A small image FSQ autoencoder, trained from scratch.
Training: 5500 steps, batches of 128.
Data: trained on microscope photos of single blood and bone marrow cells, 97085 training examples.
Rows from expert 0 of block 11 of the encoder, named by matrix and row number. Rows with one number belong to one neuron. Each number is 500 + 50 x the weight over its row's rms, rounded and kept within 0 to 999. All counts start at 0. Numbers have three digits each. After the name is the row's rms in percent of the matrix's.
# up: expert up (encoder.blocks.11.mlp.up, 8x64x128), inputs 0-127
# down: expert down (encoder.blocks.11.mlp.down, 8x128x64, transposed), outputs 0-127
up.9 013:439501387569439513479499377500564483568450491531512578553494500412514500458497467501514508554522482485501500511494517450518489771560543493501451497508485502494522498451621496499459533509492505500504495482572509523499465680500543548479528502400502522568499478687524520497501488499491470492504505510485496495530503446499494470502626511564421498490471500502493493500507549498467502548517
up.10 047:513471595496420560498432492521534465451510490500500490539586504555480529510541523467430477500510510510497493588414513515526505584504573497449518530533470528488446474334451522501492490559430501385577492500492461445534501500495485540502518501504490489519501562599517503500502478498674496498497540457497466565533324500573467501521498476678483485444497357496492519509495502519589515501556
up.11 147:478508654477541405493612499494498557488516532505498362580468498486507502514497489502507494494610533501498478503489532505442456499425676510506485502505491506557453477507502406288581504501509502560462508489475496500494597513491573669500495494539531541611501480500500500563495546510453407480499500500413499501464531511502500502537487544500544488448542460504534454500524439495550472500504
up.12 014:619500491469452474632506526447501515518525498499502439516500499419545512500502500499433497490505503515500556411500521477541395471500532501501500511507498450528494509716499446514473499483498600511417500564446475416527522479500510496509511500547504502502484500420474424500377511500493543352500486476506500482465600446494493594547491439543557445564526396500530582500376520505380498528481
up.13 125:575516414488486528483551475500368513612686528538506413499492500489531505484505515492506500502486555502500618435508465514443503497502399480537618520463497495543497475510497563555353499470480504499486506526496397372492499423500488498440498523494497446510522504498512501492481507492501496555494347505541522498499460546520450499497523449643481465469465390509539508477499442441503457597543
up.14 035:499423453516531498500437473503599626468493537535501506510509529500495484495503478499483496501515534501496428397557451477550483710550541508500435504508500507475485462382501503525487500520502523417435495506524428511375487542485489377468508521483518552502500493583515514503501458497482465519546499454489530496457359493508536478486504491654496501471497513425493525435495524440690501585507
up.15 137:495457557508495504554502594502499495486499310488494510482566489459429491571540484493492503500493496497493770511490500499632505514480503498484458501546500486503498489584548503442563498570509487518512519500510515561505550484500500523530508487656481496402478495420494494493500492498502495676492580474507553500511481515517517529528477457460389493582518513514475530502502488549462494571468
up.16 151:518546527503536596477499533503508499583423516499502507514509520492490501501500499502500500518500525483490489501490494502500295497542436499519502528499409511545516494577729383497385506577491492505503493520525500496500542488495505499418507503277494468621500500484479501500516517500443493478500502570527507504495499507500501509483368503612505521599550500504513518502459570509488500500544
up.17 040:481474499605519499512478462476501413449508244402505500558471499599480507510486516500513500499511484500503519590501556500518502473502556556488462504523506537478508499498752530561452495539503445498556500477472510593529517578500489607571499478489539510500483526500504544499497491500483534486516466463490495497526506498497501489501496502474500503500552457499514336552504508522518487464356
up.18 217:452500560605506501500536451503473612430514370498482504513496501487459500500504492501565468484492515504499632494522520479451460495503549509511466325492556467597504474337542608503500494480540496515481518479498462480511485500504506499601467500548498548528569503521438491501471449494499476544508382474398501500503592496485499467497549489499474544354468439479502435488496395500654503534500
up.19 102:453445501484461520519472500455514515572499511516496655501485493452501489491568503500707498518500497447517420549498515501480507499536491502464532487500498519543529497518527480501467519532502497500506502518516488485544486624495546503504381481529576486353518502450499491490506472500446604494513287465568550503446576497460520495481595512515516522462374473502503446500551499560497515646501
up.20 036:481364553592430460510451536495520455498463496474565598516467500536507508486471647502531532494504464476500545581498507541499483498428482479502456501445502501474502517498465566484489488479492453630494498495517541558510443608526478570526551503405533511491477460460506522508503457502491521496480471459495499502563753500500493486500499504453533491547662494502339458511502491498478500477432
up.21 016:458499525580340594516506502503471394515523497495482411518477503516493500511449500504504509540417427506467502531354482495420526423571497428500499481492496500446495498499458492461530500501496414497552511529492500495500535481500466625506298500564471506450531500455506498492521481505627629474498508525494500493528524514489492504514398528516486567490503426500562455500493510563322517488535
up.22 015:556496499507505559523444489500339523503502497602496534500500440498503500495500500500503500492511501510500579464563500501653553468512564501490496498502507500514483533559521623601444495537502533499463500498482433497407486542500434215542468499472668528470450500494500503420486500500426502500502490488534471500408459485499500535500500408486534502498521500474498505500497500502396498517464
up.23 177:491488515549512504558500513501499500445481271563504592529542466488456507461492501495537529440499430561504644502496489482548525502457649629490495472559486490518472487375490512399500497475529515504495499475468507542497487500473494475599478500503503491521494500491404491466500492505576462542512437498498577480506385523532500588511539501444565464486498619500456443501491445570617517484566
up.24 018:492502500517503497540478512516491501466499516475513497472507512500504489477649521500491500471473450482459329587500487596516501414571383502503434438492500500502534573526501553500513500489509462493525500502482498495500551521499508514388512500500493444522515529411479496485500477500541544495500526561808511473501527497494517443546502515485316511577517510491493464500411500476517495491502
up.25 054:409507489495599486478552462501502491506518469303486520505550503526459501475465496500501504512505495498490578661431580499494493502578500531549487490534507501547498498330400499449515522562505501500628497491584566501589400510485496582445467459501495503432602468499514528500586500499508501474547437511485503527505534475475424497464489558494505489483404501505501405500615506556537493568462
up.26 017:558499444474489493499506492503501490502638543367498530493420502626621500484510490522473503496432495458505248508501427500500460503500586498500485411565484489644505469500486428578475501511495481465500507500498426529555619500490500548393532500576453497526606500494509507517530504505509487461476534530521502499463542501500502398506508518519412501482495456508498497500504503571562554493476
up.27 115:598503428498515438473635530455499500580488695498526460408483500505510492474473496497445501448488474490499502343547489508483455446479530476556570508513507476468501550699398499584525492429499530514472496510429531457362571480500495510518494502513490500490551505471496498500499495503548529497491429508527497478444585506582458465583436494498564492519500581490478575499449500486439532534509
up.28 035:376497543366771474500488531461503511444418556451505518375501492500503485501474503524498490499521499498496526550501621511462505490467465503610434405433501551500500534517448540482504499483502503530542500492500494513501500505500518521564674494481554518500417432490452533501423572497493499467502494493498490509493456504498508509497506491472504490606517503538500499520661486499465502485521
up.29 017:542520502449641504528505530499309501498491620500497443453502500489515494430537512500504494503500487502505500501500517505537505428495361512509471482511539522505500500686515519510500500475484528476479500488483504549508499425500524428493501500514502497521419533269490497486406575495505500500500534506584505499500501500488432504595497513406516517556383578513574414500503486500436500502504
up.30 234:444396507639507532511534474498477465452528333500460589493458484500462489451598417498595494472500496500501623519502519506495491386492597545492456448593507498500498483404498499505501498505504491462519505500493496511502493553498496473589406488596499583482505499437498496426503495489595541527514503429368500498478483500491502501502510483482491501341495431493500455500624487507514496610528
up.31 144:502500515500529545505519500616467444490487389502489628510558506514465500361498536500500498536548479448499592581500516508501473490501533583500497501563528514412480509387610525516559501467485470488485500475483491510529521548500553508501498503478499493514473499491435569466586481492720484519507499512439498546550474504452500525437496483500491547504500654493509301533463489540478432483489
up.32 156:487505568509312591497530384529493553531532500595500500506498500505479558498432481477546497453500500578501501478389464504495527610490459507499444513518504473499493496567517489406501499550503363634522500501499532542508524532489413328499517501530492469496505446563555495501517466499489415513501486529516508499499393502488516499489545477552402529493472625503637512479455501510489464501429
up.33 169:524534506507670573509481515494505668576386509545505386518510514498487513476493688495504549513478478457495495442494528498577489565440510513501507533500500509507496505451577533553508501491455472448490494501519390471500407506500567500516554503438494458655490528497501519447508491500527540486500351448531507500510452499503500500498503466537500464506500555475511492503424513611459598596502
up.35 209:530508489546498589499561291501504389567584498531466494417500517504491581461554622502545499575537500603485429528491509500472493387485497452505571507417527494480525503510564439549537468461500533510614500486497510563495559444500384528487472503375509478474490518469488435493501502500536524515510551465548488485521511504501486526505496590474574661478444504504594518519524461461513500539472
up.36 030:483425501563449509500505509488517427448539464479500545487539502511499503502495589500518515529501469500465659684372514508429518450491505504493480483500383543472500487448440503490577500541423453518775499493504512489502508519502414511514465497494527488515500478497481552502511510505674488499482514497483429500524512499513475522566459530462509526481503471515492437501608482537499514485518
up.37 191:365444483534591503485524426505527425454499446500463431536507497493463498500376446501507503496451497499506660606590505535387452497487578500506468474510421500563500518441506512498580507513501448347499512508504502515525468553504500525654348500482532524516524501502508503484564495500606538585521507459522481494413497500468493493530498502412496497425503430500535495498531480511497522392487
up.38 007:456499353576501475460506416500498498540496243499532547500470500633478500333502541500498511500500500500510540505506475500560433530485477500499485499516499475522503470449439323474492500532416490501494500501509539677489470503500438482501481500505499509498506500517529572498549429500494492630521499500364499500506500500500490496523498500578490497470500535500497498500513502530506522539484
up.39 058:409497552331657544501489514513476522545503529508500439465513499499503492518563502513500472511490502539486500516469547500400511489520440497553514467469511501507537503502528500423462513440482516464540502493484483508508403465489545502505506518500432438419491487448489505562426571499413505491661495499498608508470388500485527523465544522500513552521233500500532500466529496473503501556574
up.40 034:510492504505501474510373501507577488469438501310577524501456540571427493464494511500434507484490526489492359497500501499547491640471531435462496487474530491495500503471487490524504499489487414501499495513538498500475511523492501585534739502498370559523493510566501501506501428495500477541505534486506488498500494502520396466500375504568418488510603481470427502501490561512533545519487
up.41 140:490497511504605505480518515500496483487791584413505497344545504503494494490497428490454502497488502498502551558495500515490531498492507474526475502462527507465480498498389514501437503507428530466517486486504564469468449482498557511496533504516419476370499502568486471505497498507637484450501436482491504494505425495504490501506485501526499446355481500541477470493500493511506530675503
up.42 025:510496500566410441554510462597488586542500497589510531488502515468504530392480498504580500485500510500473499500513484506540425499463520571516506434563512500606523500284502458508498521487499498515444500557550345493514378505501442443527473502495516502510613476463507566478444491496551489488541384456486495494454535491469450479415502500503504500380446532497608458439516500526477498621491
up.43 015:633469514509527419612505540499260509470516499501489506482499500499519500406474528500536500467493494498470504478502501521500504495485499647450533500530396503545466493518425575463555499650531504483540505501492500544502499524512356498418476493501493498484482493275497504499435503498529490484503558441501527498499513511500503502514501497474474521518500573500538463497523449516575594479496
up.44 027:432492547509594495482538496503497497475435825517523587501481488517502497497500596501542503500500519491488456505500499504500543609438500486513485454481483500488504486452465506504534511501486489444502501484522506330487502501446496501499506496513420512542521498478500506501521489500500372514500484506456519498503430503511475444511527589526467499484500499505464440496707492518546548424509
up.45 025:520450461498676455525593449499499487503505500467498531477508500498471500377581500500373455490500524506511500479509505508654552511524527492494536502570504527446486476408504487558472508521627502374528496482531411537500370503514500493476455500509389460562462397515513496511501500495537422534581520499505503500500501501513563506478389494490470508462384496471504523499500499499651461521424
up.46 084:426428510591506423475511441510501501503483343514504653477500501512503508490440521492533492499543508500502794532559557533472499496499503583485500497503472500498496498322454522467487496473462482509500501478494491408501497514531381495504540489422529497478524499504501505500492477497501467504503520407478486519499501521485423479474500502512542479504490559536455485512653485543522500513554
up.47 036:522437499541457516502504465514464509510607464495496443533525564502499505464500514500480501488495507500513498527498501535487501493510496517503507496479495503481481493428447478503518517504444497382505499514487432498503534455482503425602454500566433483561510505572507563352513450501868498512462517509499449500477492528501421515473406514531498528434523532457577503502503514567560498506512
up.48 202:512551474500411693524479536503504551492494500397495524516522500487502528492500668499492521547499470507454511511480489610392491493405501450570578449527529514542498459418466361537544514515419511497500505501499545434573506472496514501485492493600492499548489498474503517472502503492573460492504315454533499508523497472500484500505435580492492559499498499502625501511551557614571507496497
up.49 034:464566484377727499503490511488495516501447676506521514504500459476500486502468497500506485497515497514504495490515518475517500583518334578517427490461465496485526503511495488478487499509515503501475501457500518542510500500500534480499496500495585467490467497582486515507475681500276522489499496543511513502459495500488499502500506584579494448590500597565547517488500503445493512506517
up.50 038:511495528444578377508522507489627498501240505502500495503657489499495498561505431499484494500472470525501553453475460501532501536499631525498500556518499527496512500531539500502499500501501617498507500495501509549441405502490473482514495494499493494507444491487213502498502582498467490498531499500456479500492490500519562489471491488453500500498493453500505530503522498487474498509505
up.51 012:501504501498509577454498512500499413467500508296506451501498543514513479407496483501508500532500506486499472550356500411508536505497532364483508427502534500446504488454491503505502500508499488498501500505693828511500488480501488591508567487493499501512498494508488502501449480498517481570506496504498500500503498500495487498500500502435498485500493572501484451500500478513500500500494
up.52 045:509501498495428549495503567498511497532541595513501383483462492485460487553558504501361501500447494462499526447501458514508621522436388466510490555504503527451500506667472499503479482507489510534498462498503500468474387422496597458525495506505476507514467496599476486498513516503500621535483464512532508494509513504595468487522444511551490407629530604499507570505340589471382500500499
up.53 234:431566460496514430516499586506553663503495626630507396567536503502520467502495510512518504565500557509501270500483519445405448544527501494562496496506475536561492475455502429497422497517498523541501507513570486501498342624533518512471491514574487500500549462519542532595501503521474462434540406553490511501528494499490534474499515508547471528496520500504567510499489520436437493511508
up.54 166:499501498428517460522502475503515640399502488501492541473507470506434498533499452563508493498522552502496568475495436507467580539430508510507454363526498501502509499421500605511473507522501500592519514500492500510453497523501558263524447500559543522508574506498494546524582531517286498520501502585496477499474487501499499515500515517513395494407416454499518485484504520499418500402483
up.55 023:472565480497551530499512502495501512509537513498501507513525510477502498500499495500610484481497530470548401547503596449523418490357319583499596514421551488511530500495490372473498506496480514513477500478500522491613544500500656457486564500499436478486490500505489493498495452500436465502484498508498503500559593498429411422502494593485482646509492557500544376499450516487500370478498
up.56 033:578493511503387524495510566500509495573514500534498352505496519519496500504538512500231500445466438502434502444500474488499726524513495487530503555492496500438444506659499531505543489497496504480519500500428487490498519362523451476555455501520473497495508500571485485493522513506555534500498500500542540500496454509521504469491423500528509502634472499493515566501471520514488500488495
up.57 012:513420490584509520498335542487497500499464497516498502501632489474477500512498582500484502485500503490501497528544500500503498450514500736500447516501482500500498508485460506503457500535500504424635500516500500586573480501501497526500368502475500491536257503507501476415531501500480569463469498466515499495485469499529520500499396496501530667546497509501496513500494504476485509511500
up.58 158:448513641619492465548431493485498499392519517489507557476407509520428499497727511505500525490494479515566494501487459452561496406467500498497475481479547485500518497501510485386465501420497489531502495457494521532522403500497482499537597506495500528506469504508393493507497464498474486506456509457468498522397489495499487503590498500530346489411546559439495364492450442443524504589491
up.59 027:516460583558454472477511502500530478491500495505511570500474492513525503475275599500544500512506498501501505630488483513387474496457470479508531488497657487497504510436556497472528500507498418616500505501493449501502577507502414563540541493457489514424525484500479528499483500501539524501469366533455526555526698502510459454462507527497499504408549474504503419500534423573486499490426
up.60 017:559376482586278484502387518483500496466538454557494511486414463516492500491618526500439562406507540461500498466508510496564530547503433501491585504393601499504500550578499523501503498490526451514500494500444507568498568536496454510502532516521489479508437491500495556500495494498387543496492543500510500505618549500467570421513500486533452492540482466491502527500377519491500494500327
up.61 015:614528569462498523541397594502498507516498562505501477391496512499500491508517492500523500500459462507501464500500496490535502499522459525505497500499489498562502518632545478511497500488377425531498500500500440553510502500499502602500507500505492500504435500422496539496430501500502661483490627517500498501502502503500508478485302480501417500529614470500515506496321502484314501517501
down.9 009:500504614501455545500500501505472504507710472468484541538497493498498507526500421500418501511551507506484614526513545497500559502484506502508500509500203494502499495462244500502512500500512500496512500500504498444454500496500507501500529490500502508508592499434501510492531502500447499498465354500494494493494501500513428491495505464439500494505502474500516502500467499500486503501457
down.10 042:483522494493469553504572519501486522514513499436497562585505497496495503500471504500470504468502493481500536497489513513446708569417528546503426489470495495499494511563486459542544500514499500482500500505451499497551489433501527497490540499500514511489385504567498462492531499501420560513500553493486155498504456502520504497477500517328502485526468500498498513518429498514500502452559
down.11 101:503497561434425550499478435498448487402680589394500495505501497492481500511550485500540500504559498500490277585559499501478505620552555489506455483500525486631499499500501482561505500482503482495499500562523500573518464516503479478501575503400486507425436488458505549369571426499502513499490506500558484511471533496480534562452574505501474518660453499530479494501500493482504496504498
down.12 008:501500503495492517512451608500492517360501362504486501500361499470481500527474516499635500465511647377504498500500500504525474500484465498500500214500500500502500500501523492402504500503483499500538500509603512501508499506500582500517513508479502503502584495498511514579549504500475500478664526500490501492500501500500447520416496500447499500540501516496499477500496506500503501390500
down.13 084:554500501512499452499500403499482490484474499547503632445502498500500500501498515499515508523504489480501376496497507500548529212485681515487386508497520504454501497503513379499495501501477498517502500506548489514446430623495501510518499498562499498576508505539499443504524500501657508456445491501411504508520510498500508535493498500470494486488471669500498502506494517471478492493488
down.14 031:494504518516500251497507510503446434497549492387482626509508503500499508512463363500347538503516523512499613477578516505499546543305454505557508557498491499503491501558362501503515503502497529500504507541513414379501526473500507532497480500513503495495526530472500510500610501488441478510492503500481491501508441489514469527503519497453500500504429486501518516500412500475404487479500
down.15 161:509500500498512379500495894487514504510545501520510516502501501500569504496500498500504500437502499509497506476507498504484497477531491511504494500500437499497499500492449514472466501502501519496499501473483502496488502535502471480500486500445501466482476444499516496506494454514499502477498509482297494500509500500493497501468500499528503506493500515516497530499384505497539535278494
down.16 130:499513501508501598504490529500487542530546472518531546498516502499452499484524456500527495494478495502501533559502499492499663402441499490495501493504554499485500496512271517476523501500500493500499500498502510509515494539500521503507518499649473511500303487556500491521501523502498477494512463497447499503517499498478530497412484500427497483487497782505592502500418484456503498543442
down.17 029:454488519493482646490496498520560635502544507500501524454498501498498503461528457500499500500500506504615768453503513499358502550507483408502499498469497506495499500487357493478509507473501494651458500505502486602598425500500519489502577505551508510500510472562500541499504500495495502483508447504496496514504500499468500497440502501497501477523514286503501477502514493500512487500491
down.18 139:528498498445566503507395411531476624630500593531483526517554503500503499479496539500448512504547499501497292466538532497526525371491618501500500599511491512460500499534515331502429528440511502555501500506510483475504505599496449494498485492500497507477494504321491473505500499501465553359501481499561500501490455499495564517529421514499518501498479500469508520500581529506478455559482
down.19 093:447473549483237495505462476546492527535519448502499495539570500495501528508469481505540502464541404492496491383557564567483492491499497500500500500514535536422470509446485495429500515588509493479509500502492499640545396528491501498517648495647507468498523448500572494477509449500481458639497514487477513491497481478500507475419441524497572458505496505504501581505403527500401493535520
down.20 030:501504462491513638469465499498498499453501437480495432554480508458501501562502526494514502501503500496462418529489475547449306510558436429521588465477500508509499500480484429500573497612484500496392500478483603544532516335500491499485586452484534503406499501496500505457504474495422488547498583499500499489492504502500457415403502654502501472530544359516524493502561544496488568555426
down.21 010:407535484488565568502498504496567513504470447539499462501509488500499498502536529500497500498461499494562500521489496494471514380480479506445500492462499500445502504431533446575521472499496499500506500500473536552492497664500598525496668495489499500497371450619482518500499500500646490545504508500502486500477559500490524499552496513344512484491472734499451508500546502521501499637530
down.22 009:519495555547518340500501356534500507498698500497488595423506500501497500519481375500501500469521516501483574496500498425444468499505457498503500557577560501476500491587516484433579500499571499559462500496633348489532460482500499508495484500489498500468521494706495491502502500502501494481498374500514500500539355500504502509500500476501500532517494473498502493500514500440500500479493
down.23 143:515499500370611516482480495495504496608496673487500321526440504500497499505535578499507466517500530471469470507467507518496502553503355481532448565503463533578502504505575549505479498502499502499463500494476492321503589530491496478328509494552512492487555493434478499466488498497493505500500446504513499497483511499486471456651502499519503536542511542494501508481602503514425545547418
down.24 012:466500515468513274500501499500482496485479514500570481498525500500519499535500489500478500514481418495504504597525496618503497531361622485488538500497646496480499502510511646546423500500505521439528500501521517514498508577500508506493561506551498432525499498500492466647512501499530462549489513499499500510431457500494509502547525635501485520557453652500490483500481500504484475660531
down.25 049:474508496503236682506452313503498544488497502518507483500506502494485501505561550500483483499475480507499496517523498520468545405391484477462484492446498500494501515488500480507530481490501487603560497426439667546493593534500367505542520500454499500503382486479499498478471475499480453609500495493502488497474567498496506512507494538500508496497502549500487542499514501521477428534506
down.26 018:488451563654458567498502563500499497306514417493500583500459500501452504500594551500500536459498483441523500603486425487521345504463584389500509500491534509484499499546504489549503500548361500466512502493501482623499509431491537494517487500504488497623521470514500468500490505499464483476499675495500511499491575501505506477440593497495456500500500511500428497499450499465505504393501
down.27 076:537499412574583486564491469499488294453473332586518480474447508502501498505512586507500507524498512538501492487503500488558372478535540497485501505506500531508501493332599511458497500595480507505499500520544454497475505501498495510505438446426487507515707514511500501482495499500509574458515500547494591506518531502526509533648514484492502476477523534472506476499499500466615498490493
down.28 021:488504501483465487489504361502524537483338508547512553522485508500478466528522466500500507495498492550512475594451488505488506576508393470513499504501540503507505476474504471436567500498573501500502500342473580500430495660501485501509519500532494502555378499486500527496495527557331442552505449538509499501508400495478479510502503502606499458437565300514488511500404511510525512500511
down.29 018:485277504488512329501495498500500534497478507512506505397504497512550500487549381500486499500474490492500445500501499501500500482500499705500501505500499489437504500490502500499504500500495505500500500496515517498478500637500509500505428500561500499515503500500499505742498513500505500501506528500495543500498349498500500505501494487643500408494510580500442502500474501506495564497499
down.30 316:614486500508573512500504478500502481470410658503505453517498500501496499500510499500500506596500500499511231500486499486602501500501502499497497501502500499517504500507537368500489500505501498500506498501503500505500523558498579501501500500498499492617508498458499497500499623500498500395499500499512508500495501499509498501517517477487500502499502516500500488500692494510265494573500
down.31 123:504455572451474666486428538367523567541577550443500255562499500503520490509499463497499499500502489543504454525489526491473595514496505420501500490504543476512454490504454528512458504375559503501490505400487498488511539508500482502488540499497497498502422502505501499499502500503469481328469466516511494517513411500484514518458504502503526497490513401503465546500482496595460501318504
down.32 245:527501502484554467497480376477501363506500531521502435514509497503521501495498491499496504596497497476490354462499500493549503384537499517489507521498484507498539501574514285498506499443522558484526500505517501519557532549539510452500358497542501486551636498497492445534474587499502549475502506497504500505491536499496505505371527497477503526482501478504500531498643519479334496359512
down.33 111:516533504502507548502497430507468437381499661517500508500522499502498493476500516502484501522505496461500389689519472489503521534431570400501498533495507501481579501492520345468490485452491461500572491491549520443476610546500479502508510500500501511514517501497420469510624500501696500485500499520476499485500501507494515510546530501451484619521445386500473478499659504503501499527496
down.35 289:500516514634450356519505495499520689470472501498503506502490506500500515507500555500516485402490534577509637482580475500472388677464463498501494492499451495504459511504505574363499501581433397546499491451540482491500472517500454503543518503507455521478512487599494500490569509505435439483526500493399513517515439500499501501458546504539487463559515559497495490500442475486613520405466
down.36 022:469516455469517661445543381499509499512473531545453492539488499500547491536496638500499470505498500506502478515493451499456461524574510512489503467494499500525519529478535514520506497501498476502379493464476534517466496466499388494494646370352460535507405510533484501477500500499507463522530498520486489487460508502498513495548510507498492499516606523473493452501680506535494634691545
down.37 205:554494503490651532500499335497500433605593539498499474566482499503505496500557428500490486469502531499489362475516502486491503474473464500483463480508592517500500500575497499530745502479487500633494500498492500499499527670499472497438500495576500502494501502494484485481490499500487502448501436500427552469510516498499536500500527502501583505512491415497506528498506496504501500674489
down.38 006:500503500500475501500502525500500500396500769456500483500500500491500500503500494500503500514500516507500833523513500500482457528499502488500500500500424500507500500500430488490576500511515500512460500500500500343500679451500502500568499500500499500505548500490505513499520437500483499500493499497500463500500503500509460500496500578503500489500528500552511501500528470519498500385501
down.39 044:491499516403437397524503501500500638518352545512528544509517500496497510500498481500500497479498492512508519499496500503547607494515489505499373489495508526518493492513548516469496462355562472501538500497502501441491497691500514501508499517772500495655482480500500503500446505535497496459499483525503449500499405496487503498503538500499494498458519516506473501498383487550497493523558
down.40 028:480525494516488542474774523500491470463513545440512550525461503500499529515496528496499512500501488535500498636481501503471529513325514443507500457510470499512500500499432435546514500502508520461500501499497512521626598435500488498500503453506504501498486500402500499461525478500489488482492498500613479500497528499500514486415502513512489496517504238511544529513504466493497498392476
down.41 076:499456407424505574507566492497506513501268405551487482476430485482460501522561501500425497501490517388500636495492505494530505529500485540498397517486383496536487487442544487527613500463546504516520500512427504484487587498503570513499501522460502613500520496495505542574476500476500473557495446498478500502502497500504477490596447464526500447466471482444408503505513523500501578399665
down.42 018:527499499517417412546489351481485448463532446416478496500517501491488505525483572503775502500522470492491509484514496498492374376431464498503503486504500494505628496546513498517588500358427580537487500516472531449436557508499502536512520500495502466402498500451503504436511478498508528609476506485557500497488520435538498520500500499502482525530397480494505501500599502499549499476515
down.43 012:421501492474465368528486333501507518391381261475500576438487503502485500500496476499492498501500524505499675502526472498516500525500496500500501496534500498517500499563525520414469500499496503487497500510514499490462536562500555496499510502515481513531517501534501491524480501496513488525500563500677500509499600501498488564517500481545500512483500506500433498499510499444715483497498
down.44 019:447508483506513464496497395505475444398493332490502605525494500546500510492495509500505499496502500500498522570500535508500464540503471618502476500507302500505508505506429505500496500515505496447502500501494501724483510497502576494555454501520506491730501504496541496516495489500476509498540579456509486482499494500527499497506496498507500505439511481500492508504317500499499521412496
down.45 022:624500508578366467505499512500458514445526643496501498500484500502500500526481465501502499514522525453500539472607527466516465432463516483505433518522451498640499496528526501541475501415486503507484502553531488365501551492499506457502335529443500512495499537497514500506513539504405583487500421513534507500499576500506472538504569404508474498408482548500508492500523495536469484261573
down.46 062:565505504508466605493508238509494427429493579493477459557495514452492506509501504500551475506499500558469409528501499528483510388501422500508497381480574503500499527553487522499524500473495462591500491453508575478456615418502466519516518486456531501465432500477385524452522444504440526526500483501489483483532532536537476502443496548542528489506536497497605462503447488477490497564312
down.47 021:453500517293587483467510499445517489511526693462484525500503499477500528504500442501542500413500480488531511495499476502489516490206461489525506491500494517496500527494504508623529500491434524499533501500501547500494576519494482512499521500515566428411475500450500493475556469500561498508439647495593509501472470497498532493548543550508494491555477503501482509494485500501538519442536
down.48 117:505659473464490535500521483501420732477493502601505500500488508485497499495501582493504497548490493473505486519492498486510505483526471542462453495502486555490499501464526564491435500496501499397506500495485502538520430562499423465499525500508505495532502433459496509500501444506761508501501508499505502513513562500498524475446500491500490498489500406500491495488491489605471468719484
down.49 022:492530491507570442522500412523544504494392552562510503471431534500498497503530404500449468518512501696502577632511499501496546615506436510500533506449491488498500499503489542366513502481624515598534499428522519421473577569506444507546464513490493496541502499460465529527496491506369412499499425567502498486553364497498494574528545500572514490364516491500500506502460489500508498510502
down.50 031:561562510493369481518484421524500509397545640498500493501502498500502586511457548530573497503506506506500609463534500499500534482459361496501478476598469476624494497543496557475470516499498380497438504513496478480499500575500439483483487502509499499498509498459510515454499466502432658486501485500549500498505570498500497523607638464488503688492507485517560499500549497507481409510600
down.51 008:499508379511323566499511506502510482516477497518528453502473500500500500483500658499502500500500475504467459502486512494520498476540496507500499520500448339498501505437496488503556500481490487501545500476501388431498461496500479500518577498495517487495174500367499518489504414500476500462499501481500500500489520500500507499534490532493499475511503500500500615500543499496404542515547
down.52 041:496493440509753425505537637456522448480440512526549489500519499498513406543552533498505500555497463497555336481561475496515401495517530530458505612485476485482499498454509502505501500594417580497500495479474623499483491536517500503476500523396508488506528506449548494507490503520515496476484544500444549479501462500509466500573539517473507493501490485494476509500594482519374640439533
down.53 272:473535504500446420497498733495441525498509329490512596501513501500503502492471486500500494389497497500500709455499487500479497501442491514500515440482500470501497500448510654470574498503495510493468501481500443490500442430500501499531501502500489498449494506496500498481504459500509500579523563499495494500511499500500499501484499526507489499538497472500474511500363500490732506466534
down.54 154:441496517510457462497437500512500655563493389547495548508496500516513499470483532524535503453485500585500717505517494483494497505531501532489540498545504499500485493728506530447461496497534475489494512489520488400497388457496363570497499503521497498497517509551477457479501394525427450477508497505472501489527474501503530498480527499491483531470513516499534500500447498453706499567474
down.55 017:391494504504474452500459691486497593618489320524533500485490540502500500454514489500553504554492367500406532467501500502519474467576515499500495501472495504512500500502491772505466500490459500493491500503514498515482499494499469499502502496410509493458485488444500510531461499500532599512479519517501524508494555507476512499493498500653497441494570547504500529499504499500516507508378
down.56 022:518483468466748459466542541485500510431483712514506513550502500502513499503518523500495500558500487508538392454530501500671523512538617508484498500526497515499500455452517558498512500515501516493500500485497478532504500537500507470466493501439506484523574500503500449511500504504648497391500557472500511500499463486497556500629559507357498519537493483506467499500454525509387500492513
down.57 010:501502502423542476500531487500504539519497503506500500501522705438500500502499386487502500500512509500500527501504500519300602518498443479503500502497665500499472499566525609497497500506493517496500500510498500493462511500500440498458537501468491500500516486470518537501359615506488491506499506500503501503420488262472490503470517481516509500500499541506500503500585500562348500498497
down.58 180:547463546460514660485488415492541407699497485544486419498507500498508501489442415490509498574495500484500289519503515502489508421506482501482502527495534499492534506559506323534523499495503515504498498500498538510467569541501474506475459501496523497465500492479606435496423520481500496516513410498500498496479537458499502500490500505499582501501465578500563489486647520501351500508497
down.59 021:501515444514457797486276492466545513555498467500500447508492500500498500501575528500621514500499499496500522514496486500485409491574452488500498500492502504478499499468482501497552500496504499559493500506486522596638495504500492495513496501538490502457481434503470497488480466492501496529501481499509515500486500504499500473498495468505516501495573354486512500500643520574611510500407
down.60 016:501554528501500498500500695500501578500529398243476596531499500499500537498500291500500524501518505507500496502520507511504508496523501497500502500501479495500500498500443500492499501527503499411501500505501526482505441384500538501498529500445507501498526496494519501498536517500538498494498504500489491551499500503500471463304500567473496451506511398500515496500474498501501500481315
down.61 008:482493483485583499537524517491560521435472506505500499501498500500503499357580495500609500474499486472500485859500470500541499508504498495490499498486610487499500467499543521497498500499496502490498500506499499562501501603500510467446498500620494526515502500511499308563494504500521500504508540499499500500500511500498485489535501456468505521505490487435388460500510507508524532572567